{"color_jitter": 0.4, "activation": "gelu", "widths": [96, 144, 208], "projector_hidden_layers": 1, "target_momentum": 0.996, "residual_init": "none", "shampoo_beta": 0.95, "max_precond_dim": 512, "lr_schedule": "wsd", "final_lr_fraction": 0.01}
Rows from block 2 of a small self-supervised image encoder, named by matrix and row number. Rows with one number belong to one channel. Each number is 200 + 30 x the weight over its row's rms, rounded and kept within 0 to 999. All counts start at 0.
After each channel's rows are labels from the 100 images, of 14976, where the channel reaches its highest value: "peak at" is the part of the image that holds the peak. Only what is clearly more common there than usual is listed. The data: photos of arthropod specimens (BIOSCAN-5M).
# convs0: first 3x3 conv (model.blocks.2.convs.0.weight, 96x96x3x3, standardized in use, each kernel summed), inputs 48-95
# convs1: second 3x3 conv (model.blocks.2.convs.1.weight, 96x96x3x3, standardized in use, transposed, each kernel summed), outputs 48-95

convs0.63,215,240,185,221,205,184,201,233,224,128,180,187,204,197,187,208,227,169,190,203,209,184,171,181,188,169,172,173,210,237,190,173,236,260,246,197,179,145,194,185,236,172,173,226,216,196,201,181
convs1.63,196,246,148,182,228,244,193,127,182,186,190,224,215,193,203,157,192,171,237,190,187,175,202,272,220,187,199,176,185,154,116,199,183,234,228,233,195,249,204,147,213,196,231,270,142,200,202,173
peak at: centre

convs0.73,215,148,221,180,177,160,174,157,188,222,184,183,240,236,204,198,187,193,218,195,177,180,196,245,193,251,197,208,185,178,187,207,220,204,177,224,236,226,211,165,186,206,240,163,210,222,187,181
convs1.73,158,226,188,198,181,128,220,196,169,196,166,209,204,177,185,192,181,198,187,182,169,180,196,200,173,180,169,202,236,187,225,170,194,168,167,194,181,188,219,182,239,241,226,187,256,219,233,200
peak at: centre

convs0.69,188,203,168,160,159,165,176,256,196,190,172,195,196,190,133,210,202,230,172,177,205,217,238,152,235,187,156,183,202,175,197,194,183,203,220,210,222,192,190,206,235,152,200,220,252,173,163,174
convs1.69,263,147,180,246,249,232,178,220,163,195,204,201,203,229,254,190,196,184,211,171,186,201,187,223,204,175,244,218,193,200,252,207,210,211,155,186,203,241,189,193,197,244,210,224,190,161,144,200
peak at: bottom centre

convs0.10,201,225,165,212,188,199,208,209,202,169,185,134,176,216,216,221,193,171,156,193,224,207,214,168,227,210,137,209,233,168,245,186,201,207,211,196,195,228,146,172,189,234,222,170,171,188,204,217
convs1.10,185,214,200,237,212,194,230,188,152,169,198,213,234,198,167,158,219,182,161,213,173,174,175,174,220,200,223,274,205,243,210,178,159,259,212,231,194,249,158,140,163,177,203,179,245,216,207,225
peak at: centre

convs0.95,234,211,243,170,194,153,182,229,212,222,163,196,240,220,183,194,212,198,164,229,171,243,204,208,172,225,276,208,189,187,223,219,171,250,201,166,273,233,191,189,242,235,193,193,211,166,202,200
convs1.95,206,170,161,229,228,209,217,190,169,206,206,225,165,166,194,224,144,189,203,202,167,218,164,192,223,231,254,225,221,200,188,179,216,174,208,257,176,195,242,156,277,219,174,185,205,226,179,180
peak at: middle right

convs0.0,211,206,137,183,144,197,189,199,205,183,210,181,160,190,210,198,232,207,250,189,201,193,216,219,197,246,239,251,217,224,222,195,257,145,176,155,231,218,219,243,215,189,223,247,264,231,214,259
convs1.0,196,174,244,233,194,192,217,187,189,199,223,230,151,232,164,206,210,187,191,219,129,233,223,214,230,208,274,154,201,199,176,220,172,231,189,247,205,232,251,167,222,171,192,206,202,190,215,170
peak at: bottom left

convs0.92,156,158,208,234,190,156,274,211,185,179,205,176,247,186,189,175,209,256,195,225,257,250,174,203,219,188,185,208,228,208,174,172,206,201,193,180,188,184,142,207,213,197,188,168,234,239,190,224
convs1.92,200,219,222,222,216,158,245,170,183,190,223,228,144,214,245,145,152,195,126,185,302,158,196,214,254,222,222,216,161,202,195,210,185,174,165,224,189,201,240,199,225,200,140,208,198,215,184,174
peak at: middle right

convs0.80,230,213,225,239,184,196,185,230,183,178,176,136,196,206,230,191,238,210,218,143,173,179,191,169,213,227,199,206,211,224,209,179,183,242,201,149,231,220,197,178,188,178,199,160,254,133,236,183
convs1.80,246,198,232,195,195,225,184,195,213,207,223,245,216,184,214,184,220,155,203,199,229,285,204,241,173,184,150,212,201,231,199,200,170,194,258,254,173,204,192,175,224,190,195,205,234,204,225,151
peak at: bottom right

convs0.67,200,189,241,162,190,225,138,197,194,226,223,194,246,261,182,246,218,202,225,255,177,193,201,207,115,190,171,198,178,204,246,207,216,166,190,185,190,204,198,170,199,216,276,132,222,243,183,204
convs1.67,207,159,174,225,175,238,187,166,209,236,191,210,271,187,181,217,161,198,171,181,183,161,171,218,164,174,222,216,227,222,219,196,197,194,214,225,122,198,211,202,211,246,209,240,129,173,196,207
peak at: bottom centre; centre

convs0.2,191,172,226,201,122,229,173,198,216,216,136,154,183,250,184,204,182,222,203,224,185,181,204,265,205,236,231,199,229,207,166,236,253,214,209,201,210,198,206,160,194,221,220,168,216,197,232,188
convs1.2,191,179,168,264,164,174,245,170,187,217,169,158,226,199,182,230,203,268,186,190,228,195,232,174,199,218,204,167,217,229,234,197,224,146,160,229,227,173,238,205,163,216,200,154,159,202,213,157
peak at: centre

convs0.51,232,176,185,245,154,182,187,270,221,161,214,174,228,171,170,183,186,223,186,192,187,221,206,133,256,157,166,234,195,134,162,203,197,198,207,255,190,180,226,234,144,222,227,207,191,214,191,201
convs1.51,186,173,192,191,238,191,225,189,201,200,153,140,211,231,239,183,254,201,186,205,232,271,198,149,179,185,228,204,173,194,213,194,245,233,137,257,216,189,171,262,258,163,200,185,243,213,203,212
peak at: centre

convs0.87,228,165,196,229,212,230,212,192,210,251,229,148,172,139,198,223,171,231,238,235,274,179,203,167,192,219,211,218,213,199,242,219,234,196,153,203,243,199,182,206,191,226,205,297,227,150,171,196
convs1.87,193,164,178,205,236,179,185,188,167,177,210,209,140,188,206,232,177,193,202,218,227,209,172,184,232,254,248,175,184,174,200,189,193,176,171,213,151,211,258,217,255,188,233,238,177,194,176,209
peak at: middle right; middle left

convs0.23,185,227,211,180,218,185,176,216,200,252,166,160,166,166,218,165,233,134,260,260,184,214,274,223,259,168,155,206,266,237,199,201,176,195,199,241,244,118,233,216,199,225,222,239,224,208,213,179
convs1.23,205,173,275,205,192,178,240,165,170,211,209,226,193,230,178,187,231,212,242,205,199,178,212,185,168,236,190,221,183,194,213,217,161,211,230,196,180,233,246,236,195,166,248,239,177,151,208,180
peak at: centre

convs0.48,197,177,240,211,180,112,235,232,264,201,200,196,178,184,229,156,245,161,215,231,142,164,186,221,164,212,210,260,185,245,176,201,159,191,167,169,181,169,218,210,209,162,180,184,230,206,197,210
convs1.48,230,220,217,146,142,192,225,191,245,222,235,244,169,159,175,180,143,155,197,221,203,181,140,179,155,203,198,219,211,242,221,186,183,197,233,168,163,229,186,204,183,169,159,157,190,269,189,167
peak at: centre

convs0.53,172,217,152,179,150,200,199,171,151,209,169,136,207,188,174,182,201,211,197,223,159,215,221,242,196,135,265,273,227,228,221,230,192,217,190,203,232,191,165,209,227,222,183,207,180,163,221,250
convs1.53,194,176,177,250,218,122,184,170,176,204,243,249,223,197,179,210,151,194,147,233,204,172,193,187,219,189,244,215,209,254,145,183,183,186,156,192,236,222,211,165,223,240,205,221,157,239,173,183
peak at: bottom left

convs0.27,171,185,140,188,197,191,237,174,203,192,181,178,180,167,235,151,229,189,231,255,192,141,202,208,179,213,182,207,214,262,183,193,192,189,180,192,146,178,210,190,142,100,159,229,198,195,213,174
convs1.27,240,223,251,161,207,230,185,233,182,180,254,205,168,170,194,171,153,177,194,208,189,237,224,179,166,251,197,227,171,212,207,220,144,195,217,157,194,174,196,257,216,210,197,195,220,129,221,216
peak at: centre

convs0.68,181,200,203,182,152,110,214,190,210,228,130,173,178,187,171,176,203,188,171,209,237,185,195,215,215,170,204,158,202,163,182,200,215,254,170,212,195,191,207,243,255,137,179,205,224,192,211,162
convs1.68,225,253,172,166,244,231,251,231,211,216,228,181,176,237,223,167,232,198,219,206,231,215,223,171,186,195,186,210,221,196,231,216,231,247,114,159,220,190,240,217,193,200,248,208,227,223,166,218
peak at: middle right

convs0.91,229,133,214,158,206,190,192,206,233,198,206,183,208,247,169,175,217,189,236,202,133,198,206,201,227,188,175,190,212,222,179,189,207,191,186,209,185,204,138,184,202,179,130,215,222,217,181,234
convs1.91,220,196,218,200,197,142,149,182,221,159,220,218,190,215,144,177,239,255,285,243,224,209,209,222,188,184,170,197,207,224,187,216,240,205,200,201,213,183,179,139,255,109,207,202,186,193,181,171
peak at: top right

convs0.82,216,181,199,198,171,170,205,171,206,239,216,196,213,227,135,208,196,251,192,197,178,180,208,227,209,169,202,223,176,203,163,283,203,205,205,152,174,218,226,195,224,160,209,201,218,160,237,202
convs1.82,203,152,233,191,214,212,200,219,158,178,215,211,247,119,240,233,233,224,194,165,216,251,204,177,170,146,202,164,168,219,220,223,181,256,172,154,141,195,204,194,185,168,211,196,192,148,195,190
peak at: top left

convs0.72,199,163,208,181,176,196,196,224,207,206,211,158,222,214,155,181,196,190,176,198,161,241,195,174,151,216,179,220,218,216,189,202,221,234,177,251,171,197,174,213,249,217,195,205,269,213,213,194
convs1.72,234,176,185,242,179,246,182,196,200,209,213,198,186,253,167,214,193,192,159,172,206,147,171,219,210,156,227,179,189,249,206,207,171,196,172,216,247,234,187,233,181,247,193,213,179,181,163,199
peak at: bottom centre

convs0.58,207,148,206,187,223,170,212,231,253,200,221,175,168,200,170,190,236,185,183,215,198,159,211,174,222,246,256,197,174,176,192,197,195,233,228,181,155,191,189,214,209,195,171,244,193,204,275,197
convs1.58,173,241,174,168,226,242,252,233,232,201,212,177,214,192,186,206,199,204,221,258,225,238,230,139,228,190,176,195,186,262,195,278,172,240,183,211,212,224,181,228,169,205,216,176,190,198,169,199
peak at: bottom right

convs0.12,208,202,185,252,231,197,212,208,142,169,179,182,208,206,195,219,233,203,172,176,217,198,219,165,247,206,185,213,234,172,173,158,215,163,244,191,222,151,217,218,241,158,238,199,210,208,173,223
convs1.12,194,204,217,183,250,206,196,160,184,239,182,190,236,158,204,145,162,226,177,184,219,233,203,176,153,204,188,137,196,134,214,228,209,198,199,225,200,197,209,149,156,153,248,238,199,184,255,264
peak at: centre

convs0.29,257,184,213,185,196,222,189,219,187,125,165,166,206,172,209,239,180,211,216,165,197,209,155,216,197,192,254,206,196,208,221,223,229,170,230,232,216,228,231,181,218,156,134,199,183,206,185,173
convs1.29,213,209,196,234,180,172,207,205,219,229,239,196,192,244,194,208,166,204,155,201,209,199,181,202,169,176,181,173,180,226,164,170,209,177,177,196,246,220,146,225,192,214,160,203,227,198,170,195
peak at: top right

convs0.57,211,190,219,252,215,226,256,202,138,169,141,166,169,258,174,186,228,206,185,144,207,213,189,227,258,194,162,189,220,167,158,243,175,231,212,122,188,193,229,185,234,245,175,219,167,174,210,200
convs1.57,195,162,195,231,138,196,158,196,133,196,155,198,139,203,218,212,226,177,183,225,209,184,197,204,164,201,205,161,216,162,200,193,218,182,238,171,186,158,217,250,193,159,182,121,176,191,202,218
peak at: centre

convs0.35,240,206,196,177,214,245,204,174,216,182,182,182,196,192,210,173,186,138,150,219,196,183,152,176,209,214,202,177,202,151,178,168,158,188,177,195,200,204,236,197,207,246,180,203,194,197,172,197
convs1.35,265,254,261,239,225,221,218,200,188,168,186,202,227,215,189,172,152,195,198,212,214,241,215,184,215,249,231,256,254,166,215,247,183,192,232,189,219,208,175,222,190,202,227,171,293,174,240,246
peak at: top left

convs0.14,238,200,221,195,201,133,184,188,201,238,193,233,193,199,220,198,161,202,201,240,166,211,182,218,213,163,204,209,237,195,229,225,248,248,180,180,171,199,226,185,247,171,194,188,219,161,228,195
convs1.14,211,225,218,194,175,305,190,175,221,210,218,202,259,239,259,192,187,184,185,187,280,200,197,215,204,209,172,161,200,207,196,262,187,206,212,211,202,198,226,200,207,176,218,162,193,231,205,149
peak at: top left

convs0.17,176,199,155,189,175,162,170,218,171,253,198,136,185,189,231,177,194,182,207,209,273,150,219,220,177,203,162,174,187,195,145,190,204,237,181,246,228,215,249,204,185,186,244,189,226,222,188,239
convs1.17,151,210,186,190,244,191,178,230,174,193,175,211,234,199,228,206,230,219,229,167,167,267,218,219,221,216,212,204,224,200,214,273,178,208,228,229,244,188,246,200,197,224,223,258,231,252,272,229
peak at: bottom left

convs0.93,170,228,190,195,193,153,205,161,225,228,220,203,141,191,204,140,238,173,178,248,208,228,272,209,192,195,202,183,222,221,178,159,193,246,131,214,197,215,193,223,194,163,202,195,172,133,243,199
convs1.93,227,230,198,198,186,206,232,244,169,217,240,241,177,192,209,178,197,172,228,127,199,165,200,203,236,179,192,189,171,195,193,265,214,186,190,217,187,213,228,226,216,188,151,199,222,154,200,211
peak at: centre

convs0.94,222,203,199,175,155,198,207,174,227,203,191,132,254,195,193,176,164,236,259,179,191,205,220,195,259,253,225,170,212,177,210,216,212,201,197,193,210,218,238,153,197,160,172,228,248,177,182,157
convs1.94,214,211,205,198,225,138,226,235,185,206,200,234,180,207,189,270,161,181,269,191,167,219,208,213,160,212,238,179,171,186,180,191,182,207,208,211,217,212,191,160,215,195,195,206,184,178,189,161
peak at: bottom left; top right

convs0.18,197,171,177,172,195,225,179,188,207,195,187,206,216,179,107,233,208,213,203,240,180,275,213,201,221,173,223,198,173,206,163,229,201,245,238,190,197,197,254,202,193,192,218,213,252,217,187,236
convs1.18,191,141,234,209,161,186,188,156,178,221,220,212,245,189,161,203,192,220,237,214,195,181,223,212,233,191,224,233,199,254,177,213,203,255,195,203,197,153,198,221,214,165,217,122,135,186,205,162
peak at: middle right

convs0.84,184,236,202,185,204,212,221,193,186,239,177,191,220,217,233,181,208,210,188,205,185,184,259,178,240,224,180,167,188,221,234,250,193,206,200,161,181,197,237,199,254,244,216,212,239,189,266,199
convs1.84,170,209,159,229,172,177,154,258,196,221,198,173,173,189,134,238,211,201,190,231,164,229,132,150,184,192,198,191,201,174,196,245,238,182,205,224,251,195,199,225,133,182,165,182,212,240,217,219
peak at: bottom left