Rows from block 6, named by matrix and row number. Rows with one number belong to one channel. Each number is 500 + 40 x the weight over the matrix's rms, rounded and kept within 0 to 999. All counts start at 0. Numbers have three digits each.
# convs0: first 3x3 conv, stride 2 (model.blocks.6.convs.0.weight, 208x144x3x3, standardized in use), inputs 126-143, a 3x3 kernel for each
# convs1: second 3x3 conv (model.blocks.6.convs.1.weight, 208x208x3x3, standardized in use, transposed), outputs 133-151, a 3x3 kernel for each
convs0.171:436480447597495461499546458566517532515567549453551511490597533540552536498522465531496513491448555422406540492460401530529506532479449542540508473560561446495565463458436503451552466488477493511524574456530512451453502452449502525580552435480504524475502460496482517479520488495479466584557528550483437473482473530542490543542554506531515600474506555524523576599489500527530462388494519515484414554489503479598470480463466552469511565587463547549508550566509432481451582503502527511542
convs1.171:475446481466451437495415518461580560526480456497632526478506521491438539504451542499513515474514535536445490449501531540499494408484500452573436513510503521483497466506524492498517465529519571537492539479463521560485522473548413515607496503517521570535495510480462540545520565554527523504496493582468562492490436547512473549539516444451523528430465561441503545427477455535442577450451538498457490554475483452567473471448526553520500520533541521479508481522477568517486419529511469501562430498557475430467527525532
convs0.172:546527465538484456513473474489498484529500447531528477554427550451496519505465490517470438418449567543573533484496514464496504577494520489442475493469503481465556473526443504476520523519548511485388494440400450491490480518524409573491450448420538472436520441449512459515480456489459534559459528487491492541539471509476490500572485452473429564467500583505462473511509414480500472496525559527546446456438484486497520543522497503474610512498481461523403507508478473504544540477485479484484
convs1.172:480508505495462513478497507551477463449487535476533522548460479533461512481545493545535439496467469488604515532458488528482509464534518518487426543460525535505503477545530511481557550528553545519498499497507486471455584421519528524545508443424500538498515526528495554522479499536481524547486543503463570513545533501456514511484481517501475473522462393550425519457481548447482501485484495551544466522524470532441437534465508450534529506461516430546532546476437512524491484503467487489501487511462485485538527485465
convs0.173:552471510514482505534527601478436511417484516490479517501508490512452537507465485521494452553484549508452505522483571501507482483465507507499489532479442502498430528552494482527498436570492506499554462531515520505500484560558519514550495447498560475426481358482465440498488487490462477560469541534437551523474568533458430496526524471489468470516491541536465447475538514504558467440531458447495467453554527474515546467511508457530510508530478461519523479484465477541532490533567392442493
convs1.173:464528511491475464466520506513526474503499438450529617511541454460476504571565463541548504558447463441470520488502480455464554491428505452468466486486464494619595513541472495550434554531477510505460475542479466488536472443463470512550481502477517600451471498535526444429451571539433469521476426532517502505521500489621530432499448544462493550566514505514474447513505406439418478425521575440537508464494533521427508437481465528272566541478470565591471539545493478513514414429516529515456480489498483538419490481462
convs0.174:504545486506455509512469450490435386443506424523480515530534438462501455464508552473503489534490429494556472545545475516471577517504521513535548555519520476545466455489472534504469492452431499448482521526529497471464442492481523480517517478534465487534506452487508500519459473521426506625515508491489502433477499465453554609506525470509512470511509492470548524459547534487536550533577506537463485445428515452536453499528530474490449502497455525468491463439445518494608485441495496550420
convs1.174:535503518501460460487443476520505489435484472434488519529397457524477470506465495410540494525521446568487505495520457481428473571522513470516448442478515469520548465490499474531494500485522499498513484442503456457495501429458507509528513527517420471496550430490552524417466471522505555532515551528516495553493502510506482495569512536491526566521489475496463512529459524485494546517439492463500479544493461394439485470362459549447521505431516506524531550513497465449512427562415462427501515468514505556491443499541
convs0.175:479452374438474483504552567490562544499486559517545528441477494476512506503530542448502420448502557538467450491438447546537483513515469481479471522471481512499476514483469430514659395502542501511496453496496482559494516494584560538444534483495394478540420482478517491505542567518572521552481495502456465470513465456500452469527448490448522437566431506521457479486498510451522494449564497466485431485467507475633524503565509554562522480491543473488558540509499440447483587474523499521452
convs1.175:452530514477501473470518484513496505538545496590511416586470498471535454470508518492506499503509536463499521530499516544516573508509548480494502562431422514543470548507479517578456515506468439507551516504460505500482491496504503487473483493542497509461488538488500523562461446337498477508525560529484488515469546514507540475421469547531523473477511597495459528518515513617454563523628449527480444465500487456536488562511435528521467549522579434493551494500479444489474479462488471522511487457523459557528491479601
convs0.176:411439503506450495457502583442495512457469501451511523518474460531475478502529527526455472455490511510514505459534534500491499481508553589516504556481487493498461462479507529412490460452527488546525493502429445447512526528526460500462502462479488481520468484485566498513508494513500527508489473440463458535394441538503463506470591540535453393417455570481482485444541536471491557486545540530483451446498558462488526475477543473506522491459535531485537486473535593515474579561517505499464
convs1.176:493503541517414553521438547511565511477523527498502495503549504545493548526502496487445545478525542514507534537489474484533523541511521489540482532518495488523523539481496561513435541507533492497530520493550578585507552451465475511537525465487428521511496538521589560515388453444527519464493508447516480512444539479447493450496550516486527477519460455485499491524506521529442459584519497494571521547509462466430534453513519457455449512522495494482513484506527486451509483503489477501507527438498512439526543499542
convs0.177:472488508532415354489453473540491554462523483518531496476440532519438451414542508544474455470497484519500486456434451461545490458513509493543505497496479492441539500555523534486512496467511502552496546518460551541560452510506484490473573475418552557451503506495527459459482465525456463464490477507485472451533483484481471543530541466540520453558555460477481504508517483491456526504480458471456501521545548534477534497492530493538446526499523529498563443481519437498504510503492528466472
convs1.177:488463491510472512522436507595512505600490469460529519491523491475520481492536520483491544532507491504615507479461448486474457504485484467513433526474496518538483496489515478482511523484503439477454463563524575534526498469501476527487525519497446507478501467476519477488423446499465487500506491526501517563439515442484519511476525489532486523537455505513521493523521510472472395528444513494515525583501512476570502543435514486465523471432478516496495441493445549518500525513477434510493459569532559435502515448545
convs0.178:457457465466463521521546521442443480491493470480419445485466453476471476508562497526481514522444475433483437488519513496499512552480463516520459488499535497488534471493551437514488446485453483425532475470510502490517517481534498516457471515421624536576590489461461473559490453447393463474409418494541557463542519499520509476506545528490508536547482473546504513538514531590602621479496461540511508603516554500509488526547518541479592508463445493503463448455476502568522540514411520454449
convs1.178:490509481520535493506623460530432531493442464550516561422474456523536549549514496558464474593545573499489392450544515518497487482512540488441532505474531565518384445480526498435583506455496544543539514516486477525479503483575516460459485476430459452488517478547498497487514432461507469507460469463483546489506533436534514527516510516547525471469506490467466591571476388479562494588506500419482498440571506525562538527521526472512555506553569486483477531464474493476463498451450508410523471510530492512532452505598
convs0.179:509463403457527454457500434551537549523578530505544484518483492512543505458504536490432508518481482476524489529516509535505434484490478436410455445498496461401553484454462471447478504527501517479464480496536461521454459451466507486442519450440457485480479525544448491574549480556490588503564487500494452506486564514466519460520490517551431551508514525513505531514517423524460429494477463475460470455553422548491486522462544485499475512554520517479566470480485502405507494524453491545569
convs1.179:439572591471548507470593463501545502512521546526542540482504437523491525507515580489462535505486503491543468501494521513563454458453487471499476493492549501507515495517488495467502464482513495474515532490499518517503524534527524529518497498532403487490558461485552518537562517527468494544495513471502509482491555511459516473496472506535512425504454475480519516476416557474532449476555509524472432462453439406524508515588487516362507496523492473478496492531596482463524416511514501577493460472501494549523486470527
convs0.180:514482507496541526491511482476544431458533464539480496483504521527480533538448497468447438512475442508559571495436538548484477431413514484405525473473537528489496501484550510440494467512522525459471478467435521453462528475545589466502453498525569492546537518540569511485491465473421452421460458453504557528543484509552511532521542488501511521502522539559494539445408526536700554413539463560561442487548465551474638551516487537544428476511575466477599482442549534561476513432556492386446
convs1.180:515446516511466431514477520541525523484546474467533500552489515536490513503534496463466603534490470544547532519496476446498510459475482417495523509533519520538508480530415521465521519507476485429493541545504509524486562568493519515531468549503482494473498558509543545450485509513504538485468496496492459511471528454499521516485522527457529463539567430418533490463442489524520437464511483556483557556516497484552335492497623494544587525499421519495499520471465498487487433487497409539560542508512531522568498514544
convs0.181:483471510503423583537439586524424513509535551473563495465508467451480509507534485485525524466503519432508506476425463515458515526526496564544423539530484490488517485482461515475453461446510505554500502459481565543458467514489503505492455438501469525479504511511492547561443489529499516417497485449498415550445506526430446483534567477534498450557581488504437455444513487548476476437471512542545480473498513545514463557506521526562508513537554504503587496501526505464520438499423514440506
convs1.181:476531502525480485521497541488516518481490453545435593520475451528451429544468476526564518507520517524473420496509488526458494526474480449513490547456495505494536446468534450511513478450522493554501409483484518464481494507521466425471477447438439492550493505463551484447471563530443502513493460485564482456510441496528542425487530461441514487520513472496518510467457465527442413599501470495560514548474477502503462427532535518488467565580493522492497528520496445507482507475532514511428471503461525447541496468543
convs0.182:490511410458489495440444530528497513536520475549493469510541501516524482486478477500487548511519475485509488507432540464511505501456475463483515577461493503584518430475498469484485569546526534420543585479518471530476490530508520514558523484463497476507567464542507495487507501514545459483417485531502510497500514496517461552531486561505471477551445503532513503498476463517511605551493545533458481456503524497509569544528606597539486499513449508552432563425491476460560473482497509518564
convs1.182:438457403522433506485476486510479463488475557397445552543530487455531531495468479543505454541503492490509512511447480478455498496486575475464423524456502502454484492498536535425506467401530485561486501531446442492508527505461613506476618592522545508483452514466532533515475531475552502454546511520490510488487570448470460516476466473553484432541528487437485503586459517569569484423443555504511480468455500561486484487512527488560462425499526437518515566544520457448495513511490446510485478521512529512528490480472
convs0.183:511504480476509470461492513572501586531549562560497519516468493459493437432445508538464453491457459489438470500463461547516445514507485519478467516561497444430482517486480550565438471529450507449482491529460504505414466568488490528434486503452512517481538469502522483525515539473499497484495558508508445528533453492545488468501529504439461539497517450500446522477552546451500530470483580505434489515522517523524488521455441495496546519534567483516517463499527454486445478459536561506487
convs1.183:502479461507549525535535467452495491460495485481486542511544463479527468454553472514526516513494480469525449486506418490484439532544511512500502513498497536519426483488512564526479498484467463483464511500508544569529522512518458495453526483534478499461517541525417525514554543479469507516470512439519437496565540468511482453476495510470408555508535463519462527471502479521472514428471474495517545516499431463492473530475582471490529443508483437487502474470507476500511512518552549521523531480518530466442469458537
convs0.184:481401510526539514463530530447483512524502495490450444451496524559536484446495484508492548547503563503534536552465487560505529461506565554557576529495532483542469504513484468410464477496459544532465537456506472465507471488485482455448448491443427468500435491534507509522445536447477450462457477524486447545498546533488534520501519500486549500492498453514536561548472521482563514513522479449502465528538527423493478442466521455571465520543553522430595488546532504479467475516447469527517
convs1.184:527517485470495493477561482542517574524529534505462491489480507514522528507501482511491525499489530487516536461483485518534497462466493557493515513450505453538509549509461509495500529513502476478448429469461462531512462441440511474442484533517521561507475495481503444473492471479461493503526514468538548538546448490477544438454475501524597514540515429472519480509468528484448497456498544502544479441477531488528488529513484520476508492483503511537570514518462501457506469488462458562502473521538545485534449517547
convs0.185:545562507465519523477482517526517478456520517395463470572473475467444494472434550486486483536562536487539474497463481538446485533479525554486507491515538484513477495490469544507479536541481452468496481441529520500497526422485467480488532478520484480519571516492531476410539543479460512430510478450469424472471542487451526477521534514483401534490473522474558550512556536515483537550464463561504512496567495510486548459511486473436401508529500469472553483443520518498502563469492538596504
convs1.185:511527500535520471450559448516499543491502474523496515518455466540457478503542418542582454522485571549538458488533517535453465535553504519504507479523489480506468512413541511454477493471419517493460508521497498519597505481547503531545561530455518528533453410560520467516500476507494415477494522490482584438478549580522508540566534492547457534495570508530495492521465491504493525472479488477500505519536475508511494509561476467489514544499540479507507521479526513472499439511515468390538524466442511503595500547548
convs0.186:466460510478448513547475506540481445505496421462435498459459501509482494562489541454409555506519412542497471426437558509434462529433486541451547484493493578555519502575484445515505567435442504469477462491450448502495501515554529548521517573543530458546522542500451511462481434496532469554499518438523453540518500546476508522566587572478485636495509433485468479523517511509584606479459527553483540473422466508578461470523543517469560521553509384532453458408489472545569479489503625483468
convs1.186:520460505476475557552514461515442497492492523528521554502586493479552513487527557535440463477549509480558510484561447509538549470491560506481535491552499524545499453597478491570554511571494538561560517491518520455466478501475445470523606570506451509493501527494523424467535436446567441479482497508510426554522481491506508476501481533511516554429478526533477524544467413480515499490463545443486486544490489498465434504520531460420426522526539441418483442496565437451545568464521489439483476542533572533509492482593
convs0.187:503516512523509478463507465488456462504520463458462512490447506606584495506513519506561591485453552411426476475458484509510487539577516460473544441479506373535546436530444548505533489491474528544520504505536491490570467513478532548536539568481477439512470431545525546545484505527462485484420493509496413576503458534465546490529504534491519476435477556584509564526519553506576510503444520485499515453492515544528505447505457519511541441468565474526496499491566491411510553452545449506524
convs1.187:484567484483547522498539506475552531530463472458494481537524487436488460514419510493458479538548508563498535509552534521512537475412461502518503438543518518467507505480492528454484519482492553542511494538516500407505432492518557509553563534508499459486496489536476571470525549540509505481506517478538494535499471488461466518462477514549446521444455534424524447521481464498446528494533456517463553586462571461520473547486479521537511471507513547552526457463473479441487533478519507568539461530528490528450487503537
convs0.188:445500463493466456445451502468482465539504552450546470476510479476525478480511519446412442489485384455560493501488588480527573447555521500507474486479534521468492449487538495557391565499490512540456540544418510535494392456437431489505524459573504449554462453564537535559537483447545543504557482494531475493501504527473484522590526477514445455502441512450490479509538552499560555519519470468528521512549568499505536459501458476495528520477477584545523511475573476481473525420468469505493
convs1.188:511605499550498474614424486472548522536525466533461528518488527530556510501438473506456534501534513509484546505537528521493572531487572477520466482536597527442534454423490484478514468497438502543525466500511489572442454590368494461514535498528501528447510532449494490463458446527495463484504496445432428456496533516560491449486548545439485618496493608408517518419521437510541557454527569493447471520463454499443505486511571511481442501430476400476544510477567527508501498431583576545451520530517478511527460479556
convs0.189:460496445566528472473521517527525539493584490506536582520490420436469458495517448502489457480458496536556457494460587557503567489545570503485478507468528484516469563450494501403453550523542510483486441473495514500514468470442412492595472521556541511492489457496482488509453428525454454560393564515470524514487512541545485448486478487553467428520469518468470477538472546422511555536492501513499478519470451421552548503467477500553561491461527417433501460506478524522497525497459467452488
convs1.189:531539478580614479566492513494571531435585532486482491502472537501525552472495517503475448530512442489532555425504475540468477464496474479508523515443498492453533485501472519542470492509496426506468508498514549487484489503485531540536453509559465494496541519531466502478479447473546462504527468463470534449498490448479482476477524514514457446456439489569513468507502476537505475466509463533467498498517439527464550519502530500466534519473549472471562505522482534499491503491449515518428511530550557572517464507493
convs0.190:453492549521481466435453460483517479519513530481524479429521579413408555489428500461476481451446462469546493449492473464493495550514528487526511486478571572549575494479443546483509574460417528467556461509563478504485483571454494480497517495568455536486513488521532435463534474474428503571500527472467477471478497562559446518461475440453515433465500549474455441478546554489428479530530512443514468480468473519506495488515556464459490470442513483533521483474625494484525501547545500507541
convs1.190:450549464514561486501491487584474471466568510491546454525529507487498559448489507496483511495460493514548531537519530472477486546457488554450444517535467480457503565515465531489484490538493483502597460508513557521538486483479524523463499529539482496530453512520549506501499522506526475440540487511502568528470492510472502417489477443522496476502531499625458489416499469442505463397498530463513532518510481504520531471477510521473481508487496515525489459460522431546509472499408582466504535474513491490486514502471